A small image captioner, trained from scratch.
Model: 28.7M parameters, 32-pixel images, encoder arch resnet_bottleneck, encoder norm groupnorm, encoder activation silu, encoder widths [192, 384, 768, 1536], decoder width 384, decoder layers 6, decoder norm layernorm, decoder activation silu.
Training: adam_atan2 at rate 0.0015, 7200 steps, batches of 256.
Rows from block 5 of the image encoder, named by matrix and row number. Each number is 500 + 40 x the weight over its row's rms, rounded and kept within 0 to 999. All counts start at 0. Numbers have three digits each. After the name is the row's rms in percent of the matrix's.
# fc2: squeeze-excite expand (encoder.blocks.5.se.fc2.weight, 768x96), inputs 0-47
fc2.296 040:473549617539605482594477427472484475477560442474495476590470482475475474476476474478479473455398474491475475473478479474392479479467472473514476
fc2.297 050:531537453536474541413529423531531535498460514531543531443532592534481535525528527535534520528539533525533535352534532533516528540505534533542535
fc2.298 033:487516485280462488513490516487480490488618516489486489523483589489462496490491492491488503550527494473488490453490493491487486496492491489376496
fc2.299 066:524407551471399529500525529526526527523482576527522527494528418530503529527527527527522529602593528515527530495523526521473522526474528527555528
fc2.300 047:523498509391523521484525499533522526441504445522520525485520523519588525520521520519520508401341525509524525485525517519446522527432525522669524
fc2.301 062:537484506466468537430541440541546537491456532538537538442532561537515539539536538538537547449513538530539540467536540540520537537469538539508540
fc2.302 067:536439518456520531480537458535537538490492543539536539430542475538512539537530538539541521520459538542538537448538538537527539538450537537581538
fc2.303 098:538480499517483541502543510540540541431456528541535541500539460540504545541541543543541537507454543541542545403540544543501541537493541540505544
fc2.304 053:522571495505480520356523365524490524541391520523527523390516519518551524521516524524521516440500523519523524542523522526572522522486523522560521
fc2.305 082:531416557474539530485530495534531531513469493530543529454522384531581531531533530530533524499552532532531531536530532528521531530528530530571531
fc2.306 099:543482483526469545480544522544532545457455535545536545491539476544502545544543544546544549490462545540545545474544545542520544544481544545570544
fc2.307 132:544479497484471546493547505545546546439477529543541546482544476545496547546544544546545542513491546547546547446545547546488544544476546545510546
fc2.308 162:538462498536484544462547483545542545481470531545540545470542465545471550545545546545545531500504546539545550456541549547500544537494546544531547
fc2.309 074:533472493530490534507540476536531535448423517535534536510526506535484540536535535537535531487434537537534538386531537534522535534481535535469539
fc2.310 134:529453505520469539484553510542543539484471537539535539480543411539514556539547540541539520528496541539540547424528551541493539528460541539540554
fc2.311 070:535549443480400536402535397534519534447474530533530533414534446534537534532534535531532530461483534529532534523532533532536531532410532531547532
fc2.312 064:533444493415456536523540494538540538541493514537542538531538454536483538537536537540540531491557538532538537511538540538471534538414536539483537
fc2.313 085:543499446473492541451543503544535544503421564542536543433539502542488545542541543543542537476479544538541543481544542539506540543467543543520545
fc2.314 139:541461504531488544458547485545537545485467551546536546459543469545483548545538546546545540506516547541546547483542546545491544541499546545537548
fc2.315 042:491584462353514481372486602488470489457444432486474481415502542487610488491492486489490477424516489470492490559489487490511491488468490485507485
fc2.316 054:525571502484407528470524432526522524440417508525521525480523576525371524525525526523525523500398526526525525487524524515535522520498525526576524
fc2.317 117:542458490517489544487546490545541546466472523545539545482545433545487546545544545546545541503477546548545546445543547543512544542500546545511546
fc2.318 080:535500448499477540449536484535532536434372504536526536437534461535462537536531536537536529473474537537537536503536535535569534536542537538517536
fc2.319 061:501459412425533499501508429504487503591477478502499504495500377502566506502500501504502498389500505505503505486502501503496502503405504503569506
fc2.320 027:493494484604527512528488439494489493493431581494487493447483620489470491485478488492491488446427491484486492452495487491520489496554494492501491
fc2.321 070:538449450437474537507540551537530540492535545539539540504531517539435541539535540537539536585576541537541541432540541538426541538478540537475540
fc2.322 065:536462482489433540439535431535544535504466490535530535426542473535511536537537534534535536481508537536537536566536534533571534535517536537501535
fc2.323 086:542457514507503543452544490546542544475448524544530546452542496543500544543540543544545536479552545538544546512544546545480545545506546546573544
fc2.324 067:459521519493487461510461550460477460470531441460461458516461572456462460459460460460460461588552459458461460552461460461528459459507461460457459
fc2.325 034:470573495385431455481466577464470467544534463467451466553465482461516470465467457463475470513514466447467469528466469464548468465444474467496459
fc2.326 075:543483523539436542418542554543534542495436501540538542421540519541459543542540541540541541495558544534543543476542540544477542538459543541501541
fc2.327 062:531495389473419531526532506532525532479420484533523533523520407532447533533523534531534531468499532526532533441530532531537530532440532531609533
fc2.328 073:526439477480488527354532393531518531507487499530525531399523483530506530529537530527528529521578530533530530532531528528512528532545529532518528
fc2.329 109:542484485519456545453544498544537545487484540546537545474542500543466545545541545545543545482509545541545546482544544545483542545476544545527545
fc2.330 051:505543370403409503545508461512510509460538507510519506556501492505500507508496508512506505553455508503507509395506509508501502505387505505553505
fc2.331 089:523530443457400526535530517529521526496494523527531526524527498525371533526530527528526515511394529526526530346518530526502526520440527525602529
fc2.332 057:510504477495515509533511450509506510443381487510506509510500545511523515510510510509512514469377512516510512364508512506558512509528510511515514
fc2.333 067:539529495445505539452540469538543540426447518539540541468543548536472541539535537540538538436433541533539541434540540538454542544434539539541542
fc2.334 052:537480552500507531496537490530539536542470503536529538501537596536369535540525537537535532384482535532537537486538537536413540534490537539535534
fc2.335 164:544464507544473546454544514546536546489487552545538546470542479543479547544541546547544547511513545542546546490544546546486545544488546545543544
fc2.336 099:541453490495490543465542464541536543516425535543547543443549422543479542541541542543542537539512543542543542526543543543482545543517541542499541
fc2.337 057:505520379484481515551501607502507506579490523503517504554508477505474505502517503504505485654496504507505507386506504505395503505444500507609505
fc2.338 172:543483493513450545475547513545546546483481537546539545488546469545499548545544545546545540500495546546545546470541547546463544543467545546488547
fc2.339 165:537459479525476544467551475547544544492470542544538544463546441545476553544548545547545529494512547545545548476531550543501544535482545544509552
fc2.340 045:505511519500496504566505602505501505519430542504513505523507387506532505505502499504501498487485504514508504429506507503486513508475509501676506
fc2.341 076:543522475504457540501542507543534543405460537543530543510536484542485544542536543544544545506451543542544543398542542544532538543489543543491542
fc2.342 066:522491431470420523448524467528497527514441513526514526454525509523494528519520523525522525601587527518523528520524521525512519523402525524677526
fc2.343 181:535469499522460544473554489545543545477479527545540545471548450545471555545546545548545525482504547544545550479533552546488545534469546545491555
fc2.344 043:469466447562564458520468485470482468385551465469455470489482417471498468470467470470471483546521470463475469504470467471507464469563470467511470
fc2.345 055:495416494534578500540495500494490493474496549497499496506499447497529494495499495496496496372373494502493494466493492496428503497606490495436493
fc2.346 103:545510470496444542500543522544541545438466526546536545499543488545471546545540546547545546518474545545544546436545543545501543545473546544506545
fc2.347 068:521407430416516523500518500519511520497438578520523520440521374521541519519521521520520516551587520524518519583521518519491522520487519518487521
fc2.348 065:513504333406441511487513462510499512443505484512517512519503519510567512512508514514512511432519513505512512587512512508497512512337511512536511
fc2.349 055:511502458471425512490515483517513512518370469513498512452510592514336515513518511509512507429441512508514514529513515514590514515549515514480512
fc2.350 104:544502482517458543489543500545539545422435501545539544487539467544495546544542546545545545476454546540544545472545542545500539545452544544510545
fc2.351 054:540484527598487536499539532543537542471477551540537540463538517538488540539539540541536528460491539536540541496541539539535535539411539540577539
fc2.352 057:499401572586503507471501526506492502684436475503513504457503500505505502501503498503499497492623503510501500511503501502418501508503502502574502
fc2.353 126:544497486521473544458543527543545544478443535545550544459539442543519545545543545545545540492456544545545545475544545544484544542487544543531544
fc2.354 060:528466627468441526377527396528523527423539488527520528445522522526491528531523525525526520470593526528527526623527527526517527526477527528570526
fc2.355 052:493557496381386495431490522494494491534569527492486491487494389491503491494496490489494484602509492504493492539490492493499493492481492491628490
fc2.356 106:540462536556473542450542441542535542523439524542550542459535442543482544542543543542541536470499543541541543516539543541494541539497542542548542
fc2.357 157:547459484491474549489546468547546548508473517547547547485543462547464548547543545547545543519500548546548548475549546546475546546485548548498548
fc2.358 050:481557445536504485519481525480486481462439473482490481491488581477431480481481478480481486479417479487480481384480478482548478481526480480480481
fc2.359 152:543483508529472546468546511546546545475467536546540546481545468545504548545545547547546541483467547545545546450539546545482544542478546542487547
fc2.360 061:508568501417496507534511671505513507454390578508513507480513474509442509507515509507508514610358509508508509361507511508549509512500510508566508
fc2.361 095:540451529497462543439541444540538542547432554543534542431547462543505542542538542541540535487507542540543541541541540541486541542535541544515540
fc2.362 082:458494477449551454539458511457464456484500464456455456530456494456562457458459455456458463514479456460457456523457460461508456455525457457425456
fc2.363 093:541512472464456539492541530539538541470483527541530541504542492541480542541537541544541542549514542541542542440541540541468541542443542542501540
fc2.364 066:465518544514588465517466617465454466526482473465471466503464550466553465464466467468467476485503465459466465532465466463429467465541465464498466
fc2.365 056:473506566596510474411476503476485475569432421475474474430484494475591475477479477474475494490635476465477475581477475475548475471500475475483476
fc2.366 107:541504455488429541492543545542536543463476541543528543501543492542463544543538543543542542548518543541542543452540542543484540542461542543512543
fc2.367 111:541507453491413541479544541540539542470478535542532542493543496542432543542539544544541542546521543541542543458541543543483541541460542542508543
fc2.368 058:497490420359611489491500423502493502429471471501492500508498522500574502499495500502497498404368500485500501480500499500420495501487500499374501
fc2.369 121:545484515499414544462546519543537545498482565545538545479551456545462547544542545545544539494483545543545546466543545544477544544456545545534546
fc2.370 089:538510477438440537501538517538540540486494489539528539521539514537454539541534538540537544563514540535539539458538536539449536540432539539521539
fc2.371 045:517506548464451518469513477516497514524508490514517514483514419514648512515518515512515514395458513524513512503515512513496512514394511514552513
fc2.372 059:532509445498472536479536490532523534502442564533526533495530547533411533535522534535532525449428534531535534471534535530467532533496534533536531
fc2.373 138:545477504496485545458544497544547545486475519544547544459544449545531546544545545546545542481487546547545545481543546542475544544471544543506545
fc2.374 069:487494498475472489484488511488489486585573475488496489544488515488534488485488486487486489485582487482485487481487485489390486493418487488564486
fc2.375 159:544482490519449546472546506545545545489492544546539545489546479545486547545545546545545541490493546545545547471544546547457545542464546545486547
fc2.376 050:525503566570487529517526468524519526476372530524501525481534572527451526528527526523525528499547527523527526430525526523558525527465525526611525
fc2.377 117:542477488508439545478547486544543546466491518544549545485547446543519546544541546545544539491486545544544546476542547545489543543436546545470546
fc2.378 063:533548457446416532490538581531527536499398512536538535487532554533441538534538535529532529449437538529535535433530532533537533533455535535494535
fc2.379 059:508631465418379508469505501507495507434413503508506506507516566507354507507504509507509495600395506512507508431507507505527508507554506507606505
fc2.380 049:519534490478466516447522408522516522502487453521517522485526676518367521524520520524522516493477520511522521488521523516420518519392522521505522
fc2.381 095:530471521478439533477535521531529532560456538532530532481534462532508535533534532532533524489501533534532534463529534531501532529487532532613534
fc2.382 061:535491578537472535436536511534530535535475536536532538430538549541475535535536534535535542484519535533535536502534533533504536535530534537628536
fc2.383 172:543483474518448546477548478546541546484472537546540546471548472546467548546545547547546539496512548547546547468539546545484545541453547546518547
fc2.384 049:500473406352434498583505595509505500456522460501504500594490521492416501504494502499499485584534500492502503478500501498419501503399499502531503
fc2.385 051:466510587438498465571467574466451464527513476465445465519453518464445465467468465466466468463552466473467465530465464463509469464451467468558464
fc2.386 064:470529624542490472488476463479471472565487459471493471467469526476441473477472474472472476629609472475472474492473473474548470474573473474557471
fc2.387 052:539519483445455531442535432537529537544513554538527535471533489534449536535533536530532535559599536517538537537537531534456531536365535535508535
fc2.388 093:543478449452477538504542455539541542505503534542544542507539491543433541541545544543543536495471542541541542455542540542372542542427541542495540
fc2.389 074:523433476542480524436522350525529522547407535523533523439521525523465521524518524521523522483487522525523523519524524520600526523577522522576522
fc2.390 045:526540442462478526567523495520520524508455463525512523542526478522550524527525522525521504470443523530525524301523524521577520523515523523451525
fc2.391 126:539453489480471541448541491542541540504445532541535542435543461542497543540542541542540534549527542538541542469537542542443539538468541540537542
fc2.392 057:527556474478472525457523431520550527464441553527532527446526604528467527525524529529527529461422526522527527498526524528527523525504527528413528
fc2.393 115:533454516529487542491552476546547542476470513541535541470546443541482554542550542544541522493484548547542546438525548539478541530495543542489551
fc2.394 140:541472466501491543488547464544537545508439517544531544460547465544470548544544546544545537495490546541544548444543548545491544540507545544503546
fc2.395 071:524448524485443524450527454527524526526536496526516525473527489526496527527529524527526535580650526525526527557524526525479525526387525525509527
fc2.396 062:502543459505489501443503362500512504437456517504503504458502512501437504502500501499501490425422504509503505542503499508587497498531502505478504
fc2.397 047:510507423531432515443507330504524509489464488511498509464508595505502507510503507508509504389421509504510508541510508508527508511533509510508509
fc2.398 062:516536351427395517462515489516514517408505500516494517463504595517414514517516517516517516502452516514517516496516514516543518517396516518392515
fc2.399 049:529538454432436534405533463531530530413441495530521532433534565532437531533528532529531521562452531536531531484530534530599529529567530532552531
fc2.400 053:515450460346451506455514534513528514540501504515525515421513466517480516511520514510513503617600514495513515574513510511548511521415515517537515
fc2.401 138:532488500524456543468554483546546543507472522543539543468546479543455557543551544545543521484491547543542548434528551542483543531479543543524555
fc2.402 052:524469432451505519402525460528526524529407548523526524419519491523530524523519518526521535508398523514524524464524523532491518523505523523392520
fc2.403 154:546488477509481545490545488545541546491454530546535547474547488546469547546544547547547545495490547545546547433544546546476544545500546546517545
fc2.404 068:487548401492431485520488564487493487506629504487491485564499522489451485488491486484487488646590488507487486523486488487546487489417485486476486
fc2.405 121:545481483516488544487544490545537545497446526545533545466546472543469545545543546545545543489473545543546546419544544545498543545513545545524545
fc2.406 147:545487496490460544486547485545541546494459522547539545468548484545493547546545547545547540479495547547546546426544547545484545546473546546522545
fc2.407 041:519497443512472516474523555517513520580378505517496518510526596517544520522517517519522521486457519524519519383520519517563513513467516517633519
fc2.408 157:544496477498457544495547470544540546488441509546533546471546487546475547546545547545546543474484546545546547437543546545486544545472545545517546
fc2.409 057:466448557505581465555466552464463463503536490462472463524461511465501461465462465465464461591594463468465463596462466464517465464542461462470460
fc2.410 071:525475474562436527419534496528511532609426559532523533416531476532483534529526530530528524455459533526531533457531530531532528536455533531589533
fc2.411 069:540475427431475533444537487536537536464439492536537536448525491532571537537534538532533526396535534534537536482536537536522534538449537536489535
fc2.412 055:527535404474438519364520463524524527479430474526504523402521611523516529522526524522522521348509526508521528532526522526543522523469525521458526
fc2.413 091:541490433482481542453543490543536543488430545543527543438540494542480544542539543543542543502484543544543544424543542540466541543503542543555543
fc2.414 045:485521443537458490439486405487479486536506519486474486473501650482487486486485485484480480510476485482488487435486488491510484483560485491559488
fc2.415 035:500466625615505499513500377501496497491548475500484501527506508499394500500498497499502496427558497503501500549499500498420496497492501502472500
fc2.416 047:484575520558541483531480512478480482460531441483476483507486545483531483486486479480481492451417483478484484523482482482458484484506483485382483
fc2.417 163:545482478499474546501545475546539546498449519546533546472548475546473548545545547545546544486490547543546547439544545546481544544490546546520546
fc2.418 078:471434544477562467537469536467478469413595491469462470528470400466530469470468472470467467549476470476472472568468469470463471471534469468449469
fc2.419 058:492496372399459490509490486493499490452552478490474490556483542489431490490497492485491477591573490489492493525492488488333489492372491492464492
fc2.420 078:537487453439452539446536418534533537440455498535527536444539452534490537538533535535535531470496537535537537502535534537615537536506537537568535
fc2.421 053:541443519493504537453526447532530530508516549532531533482529427531495532534525532530530527402495532530535534536531531531573529532546531535581530
fc2.422 081:536490441449510539448538442536546538479442571537537538434536458536519539538534539539540530489456538541538539485539539537467538539489537536470538
fc2.423 045:498516430475466501445502453502511501588414572503490500457498669496509503498495499500501497443495502487502503460503498503516500502502501501554501
fc2.424 081:526520443433482525378522474521525523375462480524516524386528556522523525522528522520522519456429524508523524528520522524603523524505522525467522
fc2.425 110:544511481507476543478546472544536545480438517545530544463544489544480546545543545546545543491478545543544545409543546544482544545489545545540545
fc2.426 102:536485481507497536475536489534517536581500530536520536454537474535518537535534536537536529432496537538535536441536536536462535534438536537523535
fc2.427 111:539427495506508543487546481545542544480457523543533543450551494543497546543547543543543532497484545544543545472536545543497543538533543543536545
fc2.428 047:511508323397453503529509421510508511592534532510518511515516493509509508510507506512508513593507508505513512425508507511514507507495507508548510
fc2.429 068:539530451509443535465536440537522538477393513538519536444540528539446539535536538538539538451498539537539539403539538536509533537520537537528539
fc2.430 065:538513488384503535487539497539539539474516528539539539492523533537507538538540539536539537447416539535539538439539539539441539539461538539493539
fc2.431 078:540469504454486541446546401545547543477481517542538543457544485543480546542539543543542545472505542544542543491540543543467541538489542542493546
fc2.432 046:461465551454518467553468555475459470452546541471455470512478581465501470467460475469474481596572470454469471593472468464549469471519469470585468
fc2.433 080:517563486488445518404520467516522519439402527520529518386515541518524518524516518519520515403365519522520519482518521520587516520481520517518519
fc2.434 090:541513499495443538436541520540532543484430514542542542425550474541496543542536543542542536474512542538542542491540543541534542543452542541567543
fc2.435 121:545453492491468548474546479547541546535478514545548546473545445545494546544548545546545542538523546545546546490546544545495543545476546546493544
fc2.436 208:536474481510453544477553501547546544509470533544542544474549455544459555544549544547544524504528550548544547477526549542479543533461545541491552
fc2.437 201:545473479508455546477545501546541547514466533547545547472551456546461549546543548547547537497529547542547549484544548548485546541462547545488545
fc2.438 067:514532455467426507472508469513514513359368485513516514440506502512420513509511515512507523493391513500512513502512508510593505512419511509529510
fc2.439 043:506455516577540512504506628511501506624464591506491507438505459511482506505511508503507495626551506512505506479505505506520507507526506504597505
fc2.440 073:531554457407473533498532495530524531511461549532540531493522510530470531531534530527533520423397531528531531422531532531481530531419531531571531
fc2.441 128:529454491507476540495558487545550541482474522541538541468547432541465558541549542543541520508515546542541548440526554543483541528476542541498558
fc2.442 134:545474480505476543479546468546543545471453512545547545461537465545473547545544546546545545505503547543546546455542547543511544543481545543503547
fc2.443 095:540434554493525540502540465540537541500469517541542540468541451539443542539542541539541543482488541547541541450540543541444540541511540539496541
fc2.444 077:540497430479492538487541593541530539530450591538544538487540474540419540537537540538535538528477540538540540411540539538479539535507540537529541
fc2.445 052:481461610517559480534478514477485477444532526477481478489481462477476478478480479479476480459432479482476477513476479477464477482543477476540477
fc2.446 074:535505433482384530489536468531523536492376511535535535497549446534437537535533537531540524421502538527537537490530538535513536529500536535532535
fc2.447 204:546476478507448546470546507546539547512473538547543547477550465547459548546542547546547541497530548544547548495544547544476544544460547546485547
fc2.448 089:544474549585503543454544419542543544510461542542530544459548496543479544543542543541543534510527543542542544467545545543472543541526542544476541
fc2.449 047:516484563478506515412519511516518520490447531523511522410532434527511519521511517518519521401480520513519519562521517521705519526541519520568521
fc2.450 046:511499536367507510515518624520508519515541597518507521525517485514482518518519517515516514517454519510518519445519517512462510518448518518545518
fc2.451 043:516544607509523506406515503511516514514501502515495515401516571512504518516517517514513518417523517493516514428513518518607520514551512515459518
fc2.452 159:547462486500480546491546507545546547495483535547546547485547449547477548547545547548546547517499548546547547453545546546477546546474546545496546
fc2.453 116:544487466489483539508545488543542544464469506544546545492537466544475545544544545544544545500469544543545544401542545543531545543475544543499545
fc2.454 174:544466478505474545488548480546545546499465532546545546477545464547461548546546547547546540503519548544546547453542548546493546542483546545482548
fc2.455 060:522435432475469531581528570526521526530480557525541529546540473529412528528527523526526517567419526508526526375527526525439520530514527528485527
fc2.456 072:541468491514492537505540526537538540479443495540544539465531454539504540539540541540540540505508539540540540397540542537535539538485540538555540
fc2.457 080:535475432424492538479541459541542540454445532540545543463539544539480541541537540540540546484451539530542541459539539541514538535471539538462540
fc2.458 071:541466538462466540412539438542535539437479487539533540440541517538510541538535539540537534497536540535538539586538540538526537540450540541532540
fc2.459 066:535475479443445539469539467536547538474515527538549538493536528538474538538537539539535539507541538538539539552537539537458539537434538537478538
fc2.460 162:543472520528500544476544492544543545474453506545543545457544472545465545544544545544544545507488545540544546435544545543496543544530545545522546
fc2.461 057:531465470472481525429522429525507523526447570525533525410521393525541525521523525521524517459561524517523523608524520522570525527500526523573523
fc2.462 101:459487529550491459489460416460479457556488477458460459490464523459487457460459459457459453500494459464458458546459461461560461460572457459493459
fc2.463 101:533527441456436536437538484538531537502408503537546536435542488536481539537536537536537529460532537540537538422533537536520537535444537536601538
fc2.464 050:480515552343488476526479392482492480384595439482494483567478540477440480482477482481481485452426481478481481507482482480523480478520479486567478
fc2.465 174:542476469495452546477548478547541546501473526546535546483551452546453551546547547547547534496521548544546548483539548546483546540470547546495548
fc2.466 120:541494478475454544471547493544545544474458527544544544461548478544467547544546545544544534507524545542544547425541547544488543540467546544530546
fc2.467 064:458541556573531462537461513455457455506524500457464457526461430458503455461456461459457463534482457472458458524456457456588465457541457457461454
fc2.468 050:506545430382551506493508458507496504261504500506498507488509486506589506509509507505505514486419506508508506539505509505490510508518507507441505
fc2.469 068:479509557492473482630482456483482481498627489482489482631479428480410482481476481482485481418439482486481481445481482483553479481479480481504480
fc2.470 058:497448599475542499466493407493493496419521463495478494482494399495513495496498493492500497325449493489495493634495494492558497493582496497449495
fc2.471 047:516571399484541521508520401519521519447418529517514519484515463518571518519520519517516525467397518520521518400518520513576518519446517517652517
fc2.472 068:530495534459437528521531480531533531465541492532522532552529507532417532532527532533530534513505532524531531521533533532383532533490530530434530
fc2.473 044:531490514455555530458532533527515532427444547530537531487527502529563532536532533531534526526569533534533532568532532532476527531476531531440532
fc2.474 113:537502461490408541463549523542549542485469510542541541467547500542441547542551541542541529495503546539541545445533545541454542534430542542528546
fc2.475 043:500476541543519500424505561507519508551424520504488506386511471508511508502505505504503495490498507502509508452506505507429502503575505503437509
fc2.476 073:536439497499521531550533498530529533442472489532534532512524411532484532533531532535532536493432533537533532364533534531521533533515532531473532
fc2.477 057:517442523492545524574518499521523520456492513519517519517518344520471521520516520519517518497470521527519521428517516518522515518528519520449518
fc2.478 119:542446513486478542469542456543541543516487494543545543464542490545439543543541543544544538535541544538543543488541542543449544541504543542526543
fc2.479 106:543474494505459547480544487546538544476486537545546545483540415546488545544544546543546541485516545547544545500545545543508544546480545544549544
fc2.480 057:488476399449469484397487444486470486492523499487487488429491491489624487489496488486486484612679486483487486631487485488563487487505487489530487
fc2.481 112:544480452483429541483543433542530545513431525544540545455541456541471545542539542541545536481519545535545545470544545541521541543442544543534544
fc2.482 109:542455515508500540504543499542544543452508510543548542476545409542490544542541542542543535483471543544543543432540543543510542540508542542525544
fc2.483 082:530483444471494531519536474533530534407434508533528533508526452533478536534533533535533530482396534535533534438530535534564533530491532533466536
fc2.484 114:543428520548499543496543439541540543506489522543539543489541431544484543544541545544543546488484544537543543475544543544499543543524545544473543
fc2.485 031:491452440508486487522493515484479485513491555484468487532474556484458485487480488486487481523399489490486486591484492488595495488514485488378485
fc2.486 133:540465474498442537443539426538535539530473516538534539448541492539477539538539539539538533551591539536539539512539539539502539538425538538534539
fc2.487 209:543460477503487545477548480547541547476480518547543547470549447547479549547546547547547539525488549545547547475538547545502546543490547546513547
fc2.488 148:540460458497501542472548458545538544492437507543544543445540452544487549544546544545544536517490546541544546463536546544515543538494545543535548
fc2.489 060:514463492689501515560515559513516514541521501515526514507516425514555516514513515511513516455522514509514515375515516515485514512503515515528516
fc2.490 190:545465469495476546475547464547536547500467514547544547460545456546474548546544546546548541515514548541547548480543548546505546544482547546525547
fc2.491 062:490457571618550494578492480488479490628555508490486489551493550489499490491496492491492495443509491492490489428490491492413491490437493491550489
fc2.492 048:500472505625534496492492440494501496365495508496494497473492520498439489496494496497496505470399494496495494521501491496583500502646497496500491
fc2.493 055:521468393441355518530520508521546521548512525521531520513524536517473522516512516523523506602475522506519522476521517519521513517441517519623520
fc2.494 053:539445484465492538525538465536542541430478502540537539484533494541503541537537538537542536484430541530539541463540536540536536537514540539501538
fc2.495 037:489531473364527490502480443486497488391515530488489484499485418485489488479485482482484486518421487461490486434488480489492487485565487484613487
fc2.496 103:546493458478478543476546438545529547462474533547548548473551487544456548546540547544548541498511548544547549507547548546480547545492548547514547
fc2.497 116:545486462534472544500546469545539547451456530545540546467545456545498547545542545545546542505501547543547547479547546545519546545450546545508546
fc2.498 106:540444484480447536488538471537528539555453501538532538457536450539501540537536538535539536468556539533540540498540541537511538540460538536591538
fc2.499 151:537445477501490542486550487545543544462472509544540544471544417544491550544547544545544530534480546544544546448535547545518544536490544544502551
fc2.500 049:472570468459532472484474543468474475456508446475468472487468696470453476472474473463477473500548476460473475500473471477492473468535474471379473
fc2.501 037:499480566596516508498502425503503504631515513503515502463498593500570504503516503504502488350528504497503502626502502499434496503430500502531503
fc2.502 080:532493410481431532537532426533532534418386473533520533463531449533504535531530535532536538490449534531535535508531534532571532530403531531488535
fc2.503 133:541453454490505540476544451544535543483437511543544542449537431543495546542544543543543542513489543538543544457540544543535542540502543542549546
fc2.504 083:537457500515500539491539469539534540445511559540535540486537478541481540539541542541543534515455540541540540431539540540491536540528540540522540
fc2.505 158:544454486508489544485547476546544547482484509546546546478547442547481548546546547547547541521475547544547548447545548547510547544498546545504548
fc2.506 072:535515438471379534515537428536531536421422492536525535490534440536456537534533535537536533492451537529538537461534537533565533535391534532519538
fc2.507 109:541489444485454539521544438541541543425454479543532543480539459542485546542541542542543537465455542540542544466541544542532541540434543542498544
fc2.508 104:542451455485494539484543482543535543457456517542542542476540432542484544544541542542543541515455542541543543452541543543546540541490542543507542
fc2.509 076:540418483510491545446543451543534543516472559543535543454547505542494543542546543543541541488510542539542543484543543543433541543512543543500543
fc2.510 066:530516401425386529462533451527529531436440443529515530445528495531547532530525532526534544413471531525531532509530533531549529527362530530477533
fc2.511 051:517457346427469517484518435520513517526552502519520520511514545517483518519519519521517508569486518504518518526517516516455515513452521519582519
fc2.512 151:535458470510492543477553474547544543476452513543541543454541451543477553543551544546543527528492548545543547456528549541513543533495544543519551
fc2.513 070:528420407388484529447536429532524532484488570534540534450541550529500532536534534534534523561547529527533533467533530531500530532504534534531532
fc2.514 048:516489565449453514434512397511497516413499518514510514401516588516451518513516517510517491403445516508514519605515516520465516515504515515451516
fc2.515 042:501490619538459502405501574503492501607402451500500501429498450501515500500494498501497499473603500496500500550497500502478499497387500497572501
fc2.516 151:535449463507485541475549477544544543486450503542541543445542430543499551543548542543543528522494546542542546448531549543526542534485543542532549
fc2.517 046:528507579499421532443528388534549529522557550529519531492534578527432532531530527533529531488514529525531532427531528530450528530531530531526529
fc2.518 063:484409594427509477491482441480480480532613466481470479538477469479489478482475481479481485563527479485479479654479480478512485480496480480498479
fc2.519 155:546481479518469546466549469549536548493472544547543548467546469546465550546545547548547541506504549546548549480542548546497547545485548546514549
fc2.520 144:545479467503444544490546452545539547470459485545537545465543447545489547545542545545548543502487547543547547469545547544526545546452546544500547
fc2.521 051:465498475422528476550474502477453473345587425474475474552473550475512474473467473473474464552586473466473475508473473474569468479453475475532473
fc2.522 057:524471472455391528452532433528527527539550496525523527515533492525454528530528527524533519576638526525529528527527528528475528526452530529547529
fc2.523 063:526451478437534530543531531530528529425530490530536528507528505531510533528531530531529521528492530529529531474524531532384529525360530528465531
fc2.524 065:483445545523572478522470457474475476522533540477468477477483552477537468477473477475477486367479475475478474526484472478488477483602476477535469
fc2.525 137:542465470457473545462546453543541544464479539545549545456545458543486545544542545545546541543526544540544544490544544545536544544488545545532544
fc2.526 087:544488432467454542457544492542539545526431527547537544480537544542476545544541542543544543514499544534543545513544542544491541542473544543462543
fc2.527 055:461510607534521468499462404463476466578555463465466467522467555465475467467465461465465457453508466452468467540465464467481465465550466467426466
fc2.528 087:535457540521504535492535403534536536384471469537533536472537470534419536536534536536535536471469536527537537513535534536489534536557537536490535
fc2.529 053:542486505484470538444543513536544538507433485541534540452546576537427540542534538538534537471514538542540539514537543541519542538534540538472540
fc2.530 062:494416532473620493598495638493492494530546502495485492540491430497519494492497495493491488465390493496497494412495492494466495494582492491433493
fc2.531 069:528435580552553525421529433530519529518469554530529531399531454533578529533527530530531521415534529528529529568530527528542525531548529530517528
fc2.532 199:534461515513461542473549489544548543472477519542538543474547457543435555543550544544542521496506546539543553479532551548475542529482544542477549
fc2.533 067:522446596578505522467520514517507520584408554520530520438524493521534520519519518520516507542558519524518518439518515516472517511603520521531516
fc2.534 062:471557391437424469551472539472457471464495484471467472576463536470453473472477469473476467458517474463470473543472469470474471472460473474481471
fc2.535 074:535498488434458536462537425536536539569387541535542535434540470538491537536536538536537537422489538531538537495539536535502537540451537533518537
fc2.536 210:545487500515457546472546489545546546491471529546540546482550476545443547546543546545546543496501547544546547476546545546493542545491546546489546
fc2.537 065:508436590649544505455507458503514507508481502508510506426511441509562507507504507506507508462511507509507508533505509510625508506623507507513506
fc2.538 069:533540441504424536455534447536544535413414481534521534442535572535429537533533534533537526437500535534534536489535533532515531531464534537509534
fc2.539 055:483570387339533483469483442486487483474528463482476484511491572480575483484480486478482479421447483480485483455482482482446483484482483483501482
fc2.540 091:539509497528449541435542456540532543429511531543531543459541463542461543542543542544544543502516543537543544490541542544494540543497544542558543
fc2.541 061:498531536483476493299498434497489499432386488499479497340495452499571500497502496497501492437542498495497498609497498495577496497572494497474497
fc2.542 102:541512481473416541470542517542541542441481526542530541501543498540429542543540541541542539505515543543542542470541541541476540540446543542490542